{
  "model": "audio captioner",
  "encoder_kernel_size": 3,
  "decoder_layers": 6,
  "decoder_layer_scale_init": 0.01,
  "optimizer": "soap",
  "learning_rate": 0.0014
}
Rows from block 4 of the audio encoder of a small audio captioner, named by matrix and row number. Rows with one number belong to one channel. Each number is 500 + 40 x the weight over its row's rms, rounded and kept within 0 to 999. All counts start at 0. Numbers have three digits each. After the name is the row's rms in percent of the matrix's.
After each channel's rows are labels from the 100 clips, of 14976, where the channel reaches its highest value: "strongest on" is what is common among them; "lies over" is the class under the peak. Only what is clearly more common there than usual is listed. The data: synthesized solo parts of chorales (CocoChorales). In brackets: how many of the 100, against the usual share in percent.
# convs1: grouped (4 groups) 3x3 conv (encoder.blocks.4.convs.1.weight, 192x48x3x3, each kernel summed), inputs within the group 0-47
# convs2: expand pointwise conv (encoder.blocks.4.convs.2.weight, 384x192x1x1, transposed), outputs 0-127

convs1.85 112:500456520538519468519572449477491546515555534515518551475625544510512468450511411483519517526464514491520449488490480507449487516541418550528461
convs2.85 096:583531463484438499516572462535493450501471528535495456533461536443464522510482538464525460473488437497506547510452466519500467529491408444432501645574531448502510505492488546519561511511563456458492444513503546612541494498502475496529558513472475520531560583536511544444483522471547521504498512422444557478464481405505458484483486458544479536433490495499474571537577527538510473463418
strongest on: note A4 (42 vs 8.6); note G4 (32 vs 7.3); note E4 (28 vs 8.6)
lies over: silence (62 vs 25.5)

convs1.184 123:512503517473526504442484475540471402473517486435540515486445527562475475553505517500491531450478523540457470522455511487572474440520436610525471
convs2.184 105:587565526493422474535520546507510480571547531527448507578431527505497460509559424470432549553489466449439492446517495474461452505535487514529475524508538470560576533496533543479475498525479493604423486507474462477503480471480499501489563502508461556517515583570538532491514435526412561470546501466456523509440563429440507533545558530525508504447484494575525549415541491569425544457497
strongest on: note G5 (36 vs 6.3); note F5 (35 vs 8.3); note D5 (29 vs 8.4); note G4 (26 vs 7.3)
lies over: silence (68 vs 25.5)

convs1.175 073:508481485535480474454466558451523479499437533528468518552561445446453570546482565492529483434476479530557556523491519446421484516529560472472497
convs2.175 111:448510496497524474469446500523500511567501464458508496534498477465537479501533620490559480499472542460420472515461427485512540496536506544556499566496585477464487470501456480433534438483453487514468572425534468565466515507430531556537492472501548569505431530524475507551468499502488437491572507510548508525518549559507536492489506401478449471447433454475533574473474493500570570464522
strongest on: note C#4 (73 vs 12); note D#4 (57 vs 10.6); note B3 (32 vs 9.5); note E4 (26 vs 8.6)
lies over: C#4 (61 vs 3.2)

convs1.45 097:549512509491591475569557539505495475502425506473512455470502458556543479514502490480505506467524500451451530587460513466484540565554485421440524
convs2.45 107:496520480578485517457492480544496492473470489483498446482506427432453459547435518490551582569461486523469494461497521529508481502589438466579570530435439493495499508487494567506508573463445501480498426521515500510509508600555568475533536455434614451504515519479543479561443467521515561551546452557514489583475498454482451494542510495502469495505466475594507557511577533527534481470467
strongest on: note C4 (50 vs 10.7); note G3 (35 vs 5.9); note C#4 (35 vs 12); note A3 (34 vs 8.6)
lies over: C#4 (26 vs 3.2)

convs1.80 113:467598485486516506569524452460504534513499452531508563473547532515445490508500498445507517517456518536485410527447491577491446556412492493500466
convs2.80 097:420543495490421458473534463486469466447514471448556518586498478544459527474546443527513465482582522489516500568522476539544495473553610491417519493499512469480423535483450489553523583496504432483565467495469546484468488425503478459453492519398452486466493514479475452513507539474502483460482532510537527561509511497517476425498526427508530486562463529469560523505513513479476483486497
strongest on: tuba (58 vs 8.6); note D3 (56 vs 2.3); note D4 (36 vs 12.7); note A3 (33 vs 8.6)
lies over: D3 (55 vs 0.7)

convs1.90 093:474478471443488555499462475466532483540518462504600565485547473592524547510493496465467509519438538479482502520424504549455463574466465505550517
convs2.90 104:518512539477498492487456546448572576555420476484468440477545493511456519546490531517473507468424394507534478507479551528490506586507491549442484514396536491505534456528469506410443532475456500538435475521518471469545484498511535459444524582514523464547484498532477476444594464529477514506431469548456476562437528572488468505484533587463437556514478479491417546496512476547432433502472
strongest on: note C#4 (67 vs 12); note A#3 (64 vs 10.3); note G#3 (59 vs 7.7); note C4 (55 vs 10.7)
lies over: A#3 (34 vs 2.5); C#4 (29 vs 3.2)

convs1.54 097:428557474461521538463445511460584413466513455526569553542545500481452512464414502480562499515487499482501522499529514528560482513457453475524491
convs2.54 100:548467481524485614516512527560538557545490504518501517418505454453492561552512463587512480535542438520567450487530476454547485516532486580559507510462453491528519546438491457440409513498444443525463581446515529467538449445459535527519539532462590527513499558476411562507461599537447515536539490502485456526550476492538443536484455476402576456447571502496569509459512479443494527532488
strongest on: note B3 (60 vs 9.5); note C#4 (47 vs 12); note A3 (28 vs 8.6)
lies over: C#4 (25 vs 3.2)

convs1.38 089:507418502541506547493522429436539495460501444546471481486502473485498482462521473524537485530463590423478512452516513487613550488467548457512509
convs2.38 100:501494445528473499523571459513449474446487459522523455524476434539491522439538448492527536544575532457561549427498449548479523430556416512477515429495610531421501546430523509435468493567536506408492476490487501524493431546433492484531457493515421464520505508499432499412473563386489541511474492510496515483506489485500504437457448440520558468483538465514479491514519554544551491431482
strongest on: note A#3 (70 vs 10.3); note G#3 (58 vs 7.7); note C4 (48 vs 10.7); bassoon (29 vs 8.3)
lies over: A#3 (50 vs 2.5)

convs1.68 122:515496502536443522521500537491582396497495498416495461477442495495575512484481504494492514468495575486402493412537519512470470511519436497487489
convs2.68 103:442520539518466528496474488439494485469512546522450440595593455495496521516514490500527494480540544550486474438526478456461454521596544487504533482498515500472423498501438459511451477426430440506461598439526452477555505558570465503431435442556449555533487481606521512515562465452501505496427480479473467507490471506502540494501470493456498480473463504512513480538487519469487557539483
strongest on: note E4 (39 vs 8.6); note E5 (31 vs 7.9)
lies over: silence (81 vs 25.5)

convs1.127 107:449500488550425432446501516520513485589494539443533486535482508507458453427510517475458458503474481469495470526470449466419446470428495507539453
convs2.127 096:520514512553475448399496505484463507474455530490557525495447473522454521489508504521488494516443458514502527524561528509454442469547565418456454472473508538468518497437459525469425455487541477438540546481492512460500451497430452498477450495486542480489503477530484503537518539521494550557470425486512527480441454426475492489513462545449506425469480550532399497502512524473451420519527
strongest on: note C#4 (72 vs 12); note D#4 (64 vs 10.6); note F4 (36 vs 9); instrument: clarinet (28 vs 8.9)
lies over: silence (58 vs 25.5); C#4 (33 vs 3.2)

convs1.155 091:451494567508431512488561527484489487472443461510599472467522564516482447522522518451538532505416568519486481563485534481470487492507510427457540
convs2.155 098:483444515532484470563577487437522500552491523534554507517471556538516451500487505446443583492473466434472493487542450539483478508460481488430444458553504464456458482493465468430517403469524509580537517548500509545533490437464453564480519436507484535544529553498554487461450489485511585512491479535540524497499462454532524522551512583498454499521505454525450541539477535525459504507444
strongest on: note D5 (76 vs 8.4); violin (44 vs 13.9); note C5 (33 vs 10.2); note E5 (31 vs 7.9)
lies over: silence (75 vs 25.5)

convs1.94 135:459497464504493514499491530486491503551456595504482577532446513443547523524437467461534471472462579482458487443478594488443456492547471528473503
convs2.94 096:495578532545499566434514494456492465517453472476521504567478505437504524409470511493464522456437485500503460470558509492537493418531492476481513467501512533509539494474472487518505523507473491530505487457381500500513510502511463542463505453508562518429509493526506491467507568492505488481532516410539442447534463460554534457580478483497494435524550479429485517461517443481556540512491
strongest on: note C4 (59 vs 10.7); note A#3 (45 vs 10.3); note D4 (32 vs 12.7); note C#4 (31 vs 12)
lies over: A#3 (28 vs 2.5)

convs1.136 070:564544410466456518548479465476440459518436482507503506542498442496486442524478505530497491556473569521439514504469451516545490560465571477440465
convs2.136 108:516468521519441530542559502469478526525530532482521489464459493511405426557537540476448552503514520576536424594508500561467506558555456500566554448502462441486520465546380457531539508518539431529466486452530481452452543539537554521508539474577513519494494496522481445448518478472541530544438529428503486395460451502561506552495469525480532458516484434471504545505492523417487499503471
strongest on: note C#3 (61 vs 1.4); note F#3 (49 vs 4.8); bassoon (48 vs 8.3); note G#3 (46 vs 7.7)
lies over: C#3 (42 vs 0.4)

convs1.13 089:471474494521537446479511586536508489433498462496480483484491547454556494467452487553387537507520428493482518436454508451485511527592498475527492
convs2.13 096:544545485532483484463457500475507521461572596456504513510442584479498524560454532451513422481570499468416522487478516603501401506565433559536425468477472518439423559425495504582464546532476469502455578512550471501447475463499474502387497509445558471561441554457522447516514420498461423452567534488517579451501465502452439473518505456479437440473486518447558461570530508550534507515532
strongest on: note C4 (81 vs 10.7); note A#3 (65 vs 10.3); note C#4 (42 vs 12); note D4 (39 vs 12.7)
lies over: A#3 (39 vs 2.5)