config.yaml
input: "log_mel"
spec_augment: true
encoder_activation: "relu"
encoder_kernel_size: 3
decoder_norm: "layernorm"
decoder_inner_norm: false
decoder_drop_path: 0.1
init: "xavier_uniform"
residual_init: "none"
beta1: 0.9
one_sided: false
final_lr_fraction: 0.1
Rows from block 4 of the audio encoder of a small audio captioner, named by matrix and row number. Rows with one number belong to one channel. Each number is 500 + 40 x the weight over its row's rms, rounded and kept within 0 to 999. All counts start at 0. Numbers have three digits each.
After each channel's rows are labels from the 100 clips, of 14976, where the channel reaches its highest value: "top examples" is what is common among them. Only what is clearly more common there than usual is listed. The data: synthesized solo parts of chorales (CocoChorales).
# convs1: grouped (4 groups) 3x3 conv (encoder.blocks.4.convs.1.weight, 192x48x3x3, each kernel summed), inputs within the group 0-47
# convs2: expand pointwise conv (encoder.blocks.4.convs.2.weight, 384x192x1x1, transposed), outputs 0-127

convs1.70:463501455441529475528498561510478518495420410536559477515490458543423470535484575508492486444503504477464458526529531480552549499557525505567545
convs2.70:547539527472470451470522524492476520466474518463501539515509452481544560540484455478423579498540527546553521558514459563495467527403570443394549426502483440424526498463570483562488431499528517490500406514554448522508462512437519514456491495448487529558442487552488507472526448526543504496451484487592461555474539498518588501495470457449487527532434496455516524429518460472497434466495
top examples: note C#4; note G#3; cello

convs1.125:482502543521515499532474581507541511555418475461522524486487438445562537492511449526477481532446472491452515490411493502438505592505479553550524
convs2.125:503526487477421542580500527428515510495455512541618528580549453573512475513494606472507449504497584425476505540507531515515460483450508501489457416527427481474479440434449466499567602513534468497441527516498472478520476473560528488531534448554458407502478523453486462446504441443524497489587575455498430480451476475465545543567511491527527534512515499481493483452475517453586504491460
top examples: note F#3; note G#3; note A3; note E3

convs1.98:450447544473490482480518520487607441524441479421436496448418477478467507505542479564495450484502538489517508455456500489475433537542456519493499
convs2.98:548488441481481461512485501492523449478463516506500563490473504463559490415490462488573488514503520506413496509461531513498566531469466493423537510488487496536531493476455496478482545561521487501537466479571428508481417544581561483627415475490490469443465548426490458455481490476541484561491553525548528509492519496506493469459483532516541508553523541475518425538608451486569497507477
top examples: note F#3; note G#3; note B3

convs1.3:449471545546471541516513435524496474540480565506498475509544475528442512572513461520469419481551512474474420567578451506460488566459517512507500
convs2.3:560451442418553509530540494469465479521556508516470472504525494465599504464455461538475519529463482494464460535560525471545559520490547492549486510503544545484451534493514526483561487466546506455515573536530604503494531492498548399496523504508488529500505488520523553529517569459550502540478533454530546519455455419493516623539548504534534557508556576532469429553529482515522488440547
top examples: note C#5

convs1.22:490492552487555547513498457479460402480438472535530503473540492523489469503512481461580463458513456439549444425513525460538438496453474524439511
convs2.22:535535514479485502454481521470559582450511507468485495450429588497461533482496526454451504511479454565457492538572472576510470468516516544507485477636525493493492480549546550443511531504491536471592507435471501468499477560483501553452471529493435498509534544553544482524479469502468468521480570426479542475548555491501571518541463511516496488507515521464493578540563497496534593455470
top examples: note C4; note G3; note D4; note A3

convs1.180:506483501478548540506529538469548481467457569537574467496560474493480515591538456419521546498471506555507592473507542515511499491474554494522572
convs2.180:474487511534442580447557451452488476494424537491468487468473490544499432505587488529471526529444452495473452512556508433495467492465483544426460449499480445483415481553487529457500515494496438465516478547443546503594544524457483509510439509485532422450563481494510528510481496507550453486446578435493514539448497489414473462495546556565454479526478468497603532438463479583473525488572
top examples: note E4; note F#4; note D#4

convs1.64:494490528442484478580579536494467465510486491477524441416515474491455464571482472456530473480475526519520465442459480488485487508519495515365533
convs2.64:534549479487566524536479527506533485570544539541521516482457550494426450439492506446565515539541514539514515540475565448528523458500513486469506514520483549514508485523502486477549509519521487541477431476490493451530542500500496542514449494454506518407525556537446511535526450444529512565483498466486382530461521478535494486471500478534483523509564532548489443503468512518478430470495
top examples: note C#4; note G#3; cello; note C5

convs1.37:523494444487434533536510534459510544502551472490509482587457510552501572481532467476470511456487477528500423435486487512556472467595545486568534
convs2.37:503437476597571531492494508474476528491521493626424436511510557573483450502524451440491493516439510481481516514452468499455497520549520474473527465450516464505492503510494507486496516470500541491502479498470497445497463530530520453468458524526514482513502453428448556483496539535528502519436476549468545532536578479494508541439485505498586539505479507529492440446503510510506498488487
top examples: note F4; note D#4; note F#4; trombone

convs1.116:444498569564429478526489573525464457533517487474537457472455467492460529480514492512516560527532483492475511489575458556460428498413557477501461
convs2.116:500511433449448521419550525497550507478514484468547472469543467520513540493569500545456509546439534540420487551537498429525508516508456516465533499494546513507469507501527454468525454469497560411446493493454508534496429483517453467505501475493460461486537502444487455564479539455599444454532526453505509452375549459498524459609485495482464556518504537453439417475498571457486534488549
top examples: note D4; note E4; note G#3; note F#3

convs1.173:399466493495455469515452551549497519535514510569467503478530481505537545498499463502559464600481503493463424435513496545489481569532566503523479
convs2.173:492428450516479541427487557473466484463442542475494501473532508452435535463518526592448495483546479477497551465481497578522485477491526505525554544517468548462555463508449473537486515496486484549413438450586524494460549534543459447477524542523479522482528452440584485489509491525490465519546594486486513473532455550581461568530515518535475465444521464490572410542517442504546552488475
top examples: note A#4; note C5; note F4

convs1.185:476471448594466522532487480512485512565496587508457449437423485470509492558487509520528506480469483565520501540490556473570417497552526479499505
convs2.185:475511427484522471615451484476487540516503549446501481448495459525520508478497466469523498440508537497490410466509539443443505496505491470522502428448435501582512527501519456500531493552488446527494421514497580466520466518479450469517434491522560462452455533519448542527470468562471527518516392608491547549513482501505531511482543456500466494476529542452539521484509552536516505567629
top examples: note B3; note C#4; note E4

convs1.25:475469502499493500523488529523493513529443479513505485470486508449476516527566478513567461568563431472533468516463510491392491509567463590575549
convs2.25:453438514500545466438518481479506497550495426513457460562515521502523518508487526533505477438492497529442451533516525511488499531484502512525485543487531492520490492455407508443446520532592477481519466510541459480489502436495466460483558467510526411507483532502450511462437550505497478563488438492482509492473396514521478454522477456475451506477492520517460511478423486492475496512408
top examples: note E4; note C4; note D4; note A#3

convs1.154:501507489594458534461508529529408507549484493471473485450444516470548452547515493543571529492571523482538521510460541482462465516420568501483464
convs2.154:558521495408531478471479498562497516519611495517520496501491543500526486473561442516498544519483553529458505497478453501495536437426485417490489485549423410508525517481560550458519479502553451502450508477460504452507474541507476505475456530490514464514463459520461419523464462505612478479549524475488471444519479481503558484540539488536545451522442547519520479521517447414559503454529
top examples: note F4; note C#4; note D#4; note C4

convs1.11:507544500556487452482500545388547511510558486492534475481492534496532460474490493496439473491507401522517506513546472528426418557511558508544542
convs2.11:504459490467545572506547560462487480475490546526524557470529431531500531531493513486510468527475506517508423448453513527445530515447437487461427469515463489552512509477468536478483495516523516453475511434493544484547532456505501454472468510479480435529462537524473460500455464481495531484517477503485533525478471504524419586568428549531479518487495534475498514466564519476499503527535
top examples: note E4; note D5; note C5

convs1.77:581455483483482538406552528489480499456435490543526504535496535451525512549465516485478475500468483464459534508472495513460459488423545464434402
convs2.77:544468469541547486517515526536491497518528481551463513441547597496501517493543495596586454492465461508537507450554533456523474575460553443505519483479525500493520563515488526464518449540429536523420504511470491459545558537553494549513384427476462479546559486429506489536491477493512506422502488504529546462501536533577499509443513480445549470495463553449528538471479427495539450492534
top examples: note F4; note B3; note C#4; note D#4

convs1.158:494475442566472494509521484459505545459474522537448471581484461421403543566528470507490503478544477547533533550479584547483503525547502511518491
convs2.158:459502552518544506517452459468456550518468497435486549518494506529512484473456507522511550473530526445448491538560516558513492470517463455465505481515485528439430478504488530514463508482544513543433471517525452456521524403521471511524492547547619531432468491507489495461462557500501496568553534490452494421524479524425488474522507573466512516507501490525582467459550529460551512446564
top examples: note D#4; note F4

convs1.123:471531480505513500482458528441509438501499421403482538559507533494540521550511525506462565491521514543534465462456529478446529510454413555519433
convs2.123:530501546506528507502475505472490606536528496475432537461541536499508514435540572540485484457526529499527502474530449547570445520390535471573527574518451560470570484555509485522481526484496487488622536595467458473487483512506557522556494487475546488517466405479424459532517541522561488548539497464483557527486496526451510534495473506577535516553489512445517524401493512529490466541464
top examples: note A#4; note G#4; note C5; note F#4

convs1.131:509523451529561459516525506455559424565503543519446519461532400533518478509510561513456491523584534482531448484515502467444517497549456465529466
convs2.131:467521474453422480481464516549504471543507515512496458437478559494509479563452459488481500573558479502527453471494517520469468481424502540498434400435450457474534509539465452463468492548493524471472473506509458410587464471474520534514478530516489473438397434473464480537507520524571428523527492504503484509552437435496510577460505488511510521533482523459541575577514461515481496490530
top examples: note F#3; note B3; note A#3

convs1.176:496566456519457490476515440527472540484514407441484482525497551570473470555493460506511494512547521461489517483485516480537483479505456644468465
convs2.176:506425453557454495453500516542510498535481555447522525485528511493485471480542493460547482511497420486513448469480553475490406529494461521475423441496533450590519487483551491463491491531469543489509449513547422525448621506559505490514414473432520503518526547516523561528535482488504439514489506563431561492537554593537489506460523493505469484513460526443456545553482542467514516523424
top examples: note C4; note A#3; note D#4; note E4

convs1.120:509518503509522490552422498464431441528471556494599446473563561553489534447436518510511503512474464513469478494497575512509501439568496540522496
convs2.120:506466447497512461467460479526530569499539528480470436509550555444484561476521498466485554425560502497529486482530536439504517579494502472510536515523570548509565517505533484513512535451544407600499475443463482574480458478547527545458477476511520499497521468443393473462523483527473431470494475548550564491472487564571497563489404436456468511514512526575517493511537546475508478543518
top examples: note A4

convs1.61:417500549594463487531447594475480563488520541463485576514535567555470484542538534495507470506499508486502458513460494526513521541447454516546489
convs2.61:501512504465580486461475444505545565490463504550487497517477439511498484478495508448549532557523522430470528509483472411440495483444510415440530513465460496571529549521454462537508504498458475444509552552512446420544486439535508445477417486469495438564514464443456511483550476491409508435502458515551527565435511478458508497478577513480507466575442503506479499524504453463543499533486
top examples: note C#5; note C#4; note B3; note B4

convs1.18:474489447500446550531500527497513457436499496531528519414524533521525433463489543503494553474553481483462549472451550481538445493482414441439560
convs2.18:461562553527484477503460450500517458553498486523547510531403490451536538509520445542459616506452516510496478439498572451570516565493522498533475539567456514475508439556529448481521491463536544545513484436536580491568480465574519562437483516535536547580500615548380496495503474481493507513521466496522540473535461534467528489483488505438534472554519544461505499525466482427475460537496
top examples: note C5; note C4; note A#4; note A#3

convs1.84:449544455447523552478500505463544501490485495525436504460480435515417554453441516436505509503529488493391514492537556562518530461480445474520496
convs2.84:503518473539500451480539609463471516548550606560483478522576516450506462474590518512442536462512515447477495454519426457561436560502503497536551548487501495510476424501485430416530481508537527529447446472423507511520533511525545526541483497538599489440454449519459492494528420516461544487493542494504496530450488489549498484475477588462489465484484473494576560509473465538494507498470
top examples: note B3; bassoon

convs1.81:418553430498503564537476553458528516478468505458442497494450476508425576507572535493489554452531545531451531468486511535528505490530551535542498
convs2.81:565559453491442505516536563465511542504482492463454514536481452436533505525427488482474471512511455497437493454432456435473446466482550549495534514471437475518499484444460455508592558423478525494491522450511540489499476484463489459471456451506481484524458505471548463479482452517509556565503497568438551455513568483524512459442444510493526551473475489499445452469514520554547461514534
top examples: note C#5; note B4; note B3

convs1.30:511522506492510507470469511488483512498463518524470592526500476476502453487558450538532497559512533481544460521505532490554604482517477542403614
convs2.30:481544386567496473500576500481485507450508495475554454527475492571448535485465483495475512510524535461429498565485497436487521416535588501509498504510452566507543512507499526525531455479484490456519483422448445446471512522502555469537514460532478497473528466533492480517553531566439548509511560455474576451538473514450541505465538543545529478379520453551542497521474496476462587500498
top examples: note C4; note A#3; note D4; cello

convs1.43:512457519509485467547521492478498448591414478509524483504537493523470536513559502449443547498526379541511560553550498491469516531475491448524543
convs2.43:521513524488565498490538566499453494532519612494532504465513509527511454487519461546524553488491503552579481572474532502500484523499512484535524494490519466542472500565514524572514516539523477572492525534530470493465518484436486515438524450476468561474506466513478508453481447443586473572458483493458485557452445467575504499492452410558469456533446460544482494471535472446456485449486
top examples: note A3; note D4; note B3; bassoon

convs1.9:466546526403450448499468474524527542482448464539477578508542469522534514554485502503397544483483450508511548497517545442516477562468446476506513
convs2.9:533553477409446486465485470541533455484511553491400485523518528529552522506542613494489464484477497517512549462481535526522511480516456485524483496462483449443513493526478469507513520468437460567528484497576471498468541495447473487424486492483533431481499521458547496514481481532501446481460524476531485438458472474582500561461532507568535421430453501530506473490496539555492479472468
top examples: note D#5; note C#5

convs1.167:520517431495531444483504473532485502514583452473528471534493562514452486586478478576485478432495507446448494469425465453499484459516453577493512
convs2.167:474468490457569478466501491535452563553434491473472525475513458494573513510491421477512503427516503574558544465527482522439511564487386468598496446494594483477540483515519516532448487488487535483507503508483562536484490491473559472465397407429479555504515543431530464514510503477484439517523493472488514442505506577483494510493477517521443425478508580580492441496526464496520534485492
top examples: note A3; note B3; note G3; note D4

convs1.165:446457504580428443521567454507519483498490538479473511475512502502490540514481567479592476479451488447462558499470556515473474502553579458552489
convs2.165:495436462483506519501431547559510551457529453410516522449463489451507549532415441526420498461516520468513395488559487487543519569461479479499512477452547485474537475518485586457528501551505467472520502455553528412593493423551453514511461494559503548473487532539519507504549510505469527433470539508566512484473580592462515499492508500524479559509470474434515520481505487552471444496505
top examples: note C#4; bassoon; note G#3

convs1.42:578536568544502419567436495489494483560475487506481507535488460516514558477500487543426488498503517480490474491480594469556551488478508538412512
convs2.42:469435438480515471514561528480486571445468472494565531462501533456517513483545480436481491480533494436527445536469484456457562497521501550444444451446477447517506438477388563532429547474514570416507459478513512493491517515505462399544491585515542445451484496515496490536498562503524508508539485468487517499483519536515597436430486490415554493504527411465437579502463452452553531480534
top examples: note B3; note A3; note G3; note C#4

convs1.147:517515571438479493473491501583419512525433482529540513435472527487498514487467483586489493520530539503590538522457522568459520492505467575479485
convs2.147:508444535469462481483508540466492537566559518504529467451460525432460463503484478530459453431483493446496469478584459490463588503501488484457537524551523499485454556450475486514490517532477506495466463454498517508523456471496477529392465453545422493413528558480518510553498489442453421425504475463408498567501514515517476553478472505510550478508527500483507435484528476491456599453433
top examples: note B3

convs1.145:448514477440498489548472486568522445505437500444437523450482492524501445474470461448611541466492535461545448471449458476503458514506536492531538
convs2.145:534497489534506458483480562480513468441534439498480524502523591455511465499475463523517499540498558526485507458506484541455425454542566498472480442455527514543555569469477576532527503484536599520459470515469498455531455497472497505489528498538477472480523437540512511430426502510573481465497426442525477535477529494554507497438456488471480472483500518502473508460530455502487532486468
top examples: note F3; note F5

convs1.146:545476486519474458492542504533512490537546477513520438557522491444482575540520515541484458484489569450509481474480448492598416434539437498521543
convs2.146:488493491541428477446514523499514553451520524415546536430451454474544547427554426537459481456552440476492510510479455483518567506542450497461446436604565493560496595517474481443460522489453487522471561500441526455555479492442438457450573527428513498510498425522506552469517491452528498454483602463508473594465552518524500525427482527506459536545516487525538504484523533416541457525421
top examples: note D4; note C4; note D#4; note B3

convs1.33:525491481535511490502497462463528485476450490480461459546492545489526496561458525486513598445474548477445481414540485489536599591477542485505460
convs2.33:486489504467451449528495553443388497467481547497446456476522482547482590512418441540471418492544520518433544570577531513534492450464467489471511485539475486482509413490516490456471542470446519504558505468530510532502495456576587488509483459532577475426551473462552473510448467507505428548514485555443529484479519509440479577497520519533477515483460463529502481466518490447571455539490
top examples: note C#4; note B3; note D#4

convs1.71:554474495418497538432523490511575484514530546517572470542515415477458526452519475473511472480515557516533513445520550476543570515570492478450484
convs2.71:467494499508466509496553511506598549535462540495515520524494552509494564485560476491508506526577468503461521482495515429454523492473443489529413509462512470493443518462533524487455521547521488486531510540427523531460546559473564505558553465527531504497467455485435509471503549493542475512501365488497520483518528525446405453517551507474479449523462553505555500474455400517572568471465
top examples: note D#4; note G4; note F4; trombone

convs1.139:506468569576432565483423459491542505585524494509553517442514487489511522485447514493470556503457500457516489497533570520489523506475435414505484
convs2.139:492519544475463578553385559545457600512487417560475467556514455411497571542543483464472527482475481532438522569534493492497470455519512523414458577514455545491514505521519556488494529484458458498567478484483503551514534550469500489454482513539477499423494449509443541544429480559532567472503478462492516556475549530469521508524577453463522487477451394519514413502470531524504485527445
top examples: note C4; note C#4; note A#3; note D#4

convs1.74:454548567566516475492550609485472546486524555446492511537477491431509502523613513505502514464507485499484501518475497570536461471546482532516450
convs2.74:506487501493493436520553545490485484475554494515504452459448429474467490447455519450508500559460409500436427462556490450520489524447517549463522525475479572460540499484536427501575484517456463477607493532531490519526479490479514527456438396466513514456517519511432538493474514459467458501546469496478541496543535431503481482493504440412455556497442499495445483496584449421522478513479
top examples: note A4; note B4; note C#5

convs1.69:449496494468512466505513511453455471574490423449576515518437498486504528544478494534507461459483494438523443485503467500613545491517547489476419
convs2.69:537492478565490479499504484437500561470551498513440527532501550476545545453503510426472558518550571498541477448588449549514464520567529497496445508520460520482523476573508628547505432451525397512433501492491514430530437460504505531462522510521548553518476486528503496455461463476506574461539442498469483449498525528495533539568480518536533446523523544423493447531498469521457480462561
top examples: note A#3; note C#4; note D#4; note G#3

convs1.138:516490443530479520456476518554479507517513527456511494499626476475485432512471559511507579493467537468564535503421536499475471455567501470529445
convs2.138:508523507535490561494462565526495530511461465518484401382556487506495447576511525496465495626467533470504464527469519500551526416492540592501506437571512536451525512538536491543465436468513486565488489476461478463497505530538518492431454498488524431478444506458508469452533489486496544466500478471448578425541595426457506499539569393439498478410497462497495477480493470530518506502403
top examples: violin; note G#4; note G4; note A#4

convs1.117:512595456491483476429474493452525484502472524461570489569553514489467456428554486511504494559538505528518489492507477453447513454413469439466468
convs2.117:465549501510552467496541505512557432457482461442510532521529539530516429552525517538502465481447567492518492512514467481513518526491501538425449569536535465500520489485528403543483527564548548524472488509539497522462513466548478503421506469480463456476534449503514455592580536473483504527478449568467489476538436481503536444507596506494616556452508485465508497452439423488621532448523
top examples: bassoon; note F#3

convs1.49:474451524441465495558589514512494500490557524509515423482457498526482485507565571499496488499575486465485473523536503510538523527551626537465512
convs2.49:537453479439514527540556424508455539503486484508528415464524525505495494439517476482467470432512507488496418473502387455514443496511618492482485494436440464477569538499479499529464442509481514454439464492459447541514453497474516457502584442454428513528503485465515452496470452527530521502464475581430493553438496487563501459534446519506492509518482469485505478534507454455568447504492
top examples: note C#5; note F#4; note G#4

convs1.187:500506508443497500535575521518481483558465561528541462471518454510536537454484498470538553495455522582586411534483517487515518483500500482541600
convs2.187:509484431453490512541521448498412427532509507496434482424564466532493461475462508554516540423551500520566486554527534460522526449525534527423479460514461407456512585491489460471488492486443476547568456481494566414541538549519539522462580437440555475436473481532466533499460508500453551509521509527519432543514434539542490452489546433496504489579579625529533530478509462490473509448573
top examples: horn; note A#4; note C5; trombone

convs1.159:579523449536476524528493485477500477498455508549512505538492490489461562422454576468421457488521530559523548523478515539466494550578461478527429
convs2.159:578540427542501507443540480476499540489535507515479531536514452488451426546484469574439556477448457462485480510468441548493533515516439463501421515471541503473441492446506489559522487446480438511495472465551439429436557568540470473520516483519548542466467499512453496560522538465472421482522446450608475507456452503432475489495501560505486449568480465466476534517449480470491456446557
top examples: note F3; cello; note G#3

convs1.4:578444519530558421510448517454586467476455488561507477550429533495517489507513480492441520524444424451509518461500491540475490538503446485514535
convs2.4:495421502445482518513511556468526573445519581476496523501490517491405540430565466481504531490524491459459439498523451514528582506562464483511548529503422452526447560462473534533462449605512554498507414515461512497546580458504488504484446540551497527484508552543495545532479512491520427462470495466491565476468525546487497516504548508610494516507526460511531540468605507488448513503504
top examples: note D#4; note G3; note C4; bassoon

convs1.179:537527506499512492450476559513494565436469518558527499518554517613456431515503454451492557501451533559478446501458541505520440515532483440506487
convs2.179:480507471479535455455462472444537491460501539482531472550472448557528516465535567480456541527486489526491448435479437492437530442502443454480447512490482460426458482497515439520471481439465548454451519469526526449494481495535485527472553414487516490477421523537458511510408513490461481602551517504565502433473471513438496504518469490510488433519487444482540520450427465476477439497492
top examples: note D#5; note D#3; note G#3

convs1.16:530495604470491489463429540589513546520486477531495546491506546505511557514405514442504466476535436506469516466484563422506491519497517487521545
convs2.16:472545444558523483504468440483471511514556504509523507566472436391463539488498559563491473420512451487420527502537554484487548450534464572485495552467450444526531480543470518535547545496482471578496458616469479542417504492492503501484495443499527495539451568470495531480519539531522514448530543528480511445538602469497503537490562573572558553544576578444479485482499527490506503503520
top examples: note B3; note C4; cello; note A#3

convs1.186:536533559474475448462545484546541471469469501544611543462579600493531582482529535489491504478521544475453518477482500502519443493472512494492531
convs2.186:506536482495486464469475479492496517504586537587536517526470558573461460530502545483504430557423500464467483505507566496518535455461460423596448480507489482442557469457581530501440509494462505496553446470474496428485507517547488596563483484489516485533531498405498451458505493495522448466471531539473513543510502524523485457530537487476430519472499552468505549541458551577432528472497
top examples: bassoon; note G#3; note D#3; note F3

convs1.178:567531492510529469453516544460504443399569451520479567507549509459462536487504477543444503501483535498454535503489505512438481463543522392504506
convs2.178:556455488449469439419497462542462490507466543504445431521492583459444474527494465470467468447578410503506501515508481409469517534514525490415519507532487465452451474467461451532509479495439492495507544539550548517481555430565445499474477485495484453475511486465453426460569521504569539523509496402495453447483507491504470455484456528491428490583476406455489516482485553521507478447476
top examples: note C4; note A#3; note D4; note D#4

convs1.148:459531527486422498518546457439503577544425513485567445460482538485553559469438582490501472487499511489459514567502517514474511552460477454515512
convs2.148:546501499551449475460520488492513505545467545448502508460496489546473507520509440449534576510483513496477500506473491530560521453465491524518463490483492462569529546458432474518554565432525501477529505434566543478506542537447476490485507463403563417538514477574493488517495467511488498517374528504437446451569424471512497512423608521521452536519471475497505535482459508544527508507425
top examples: note F4; note D#4; trombone; note F5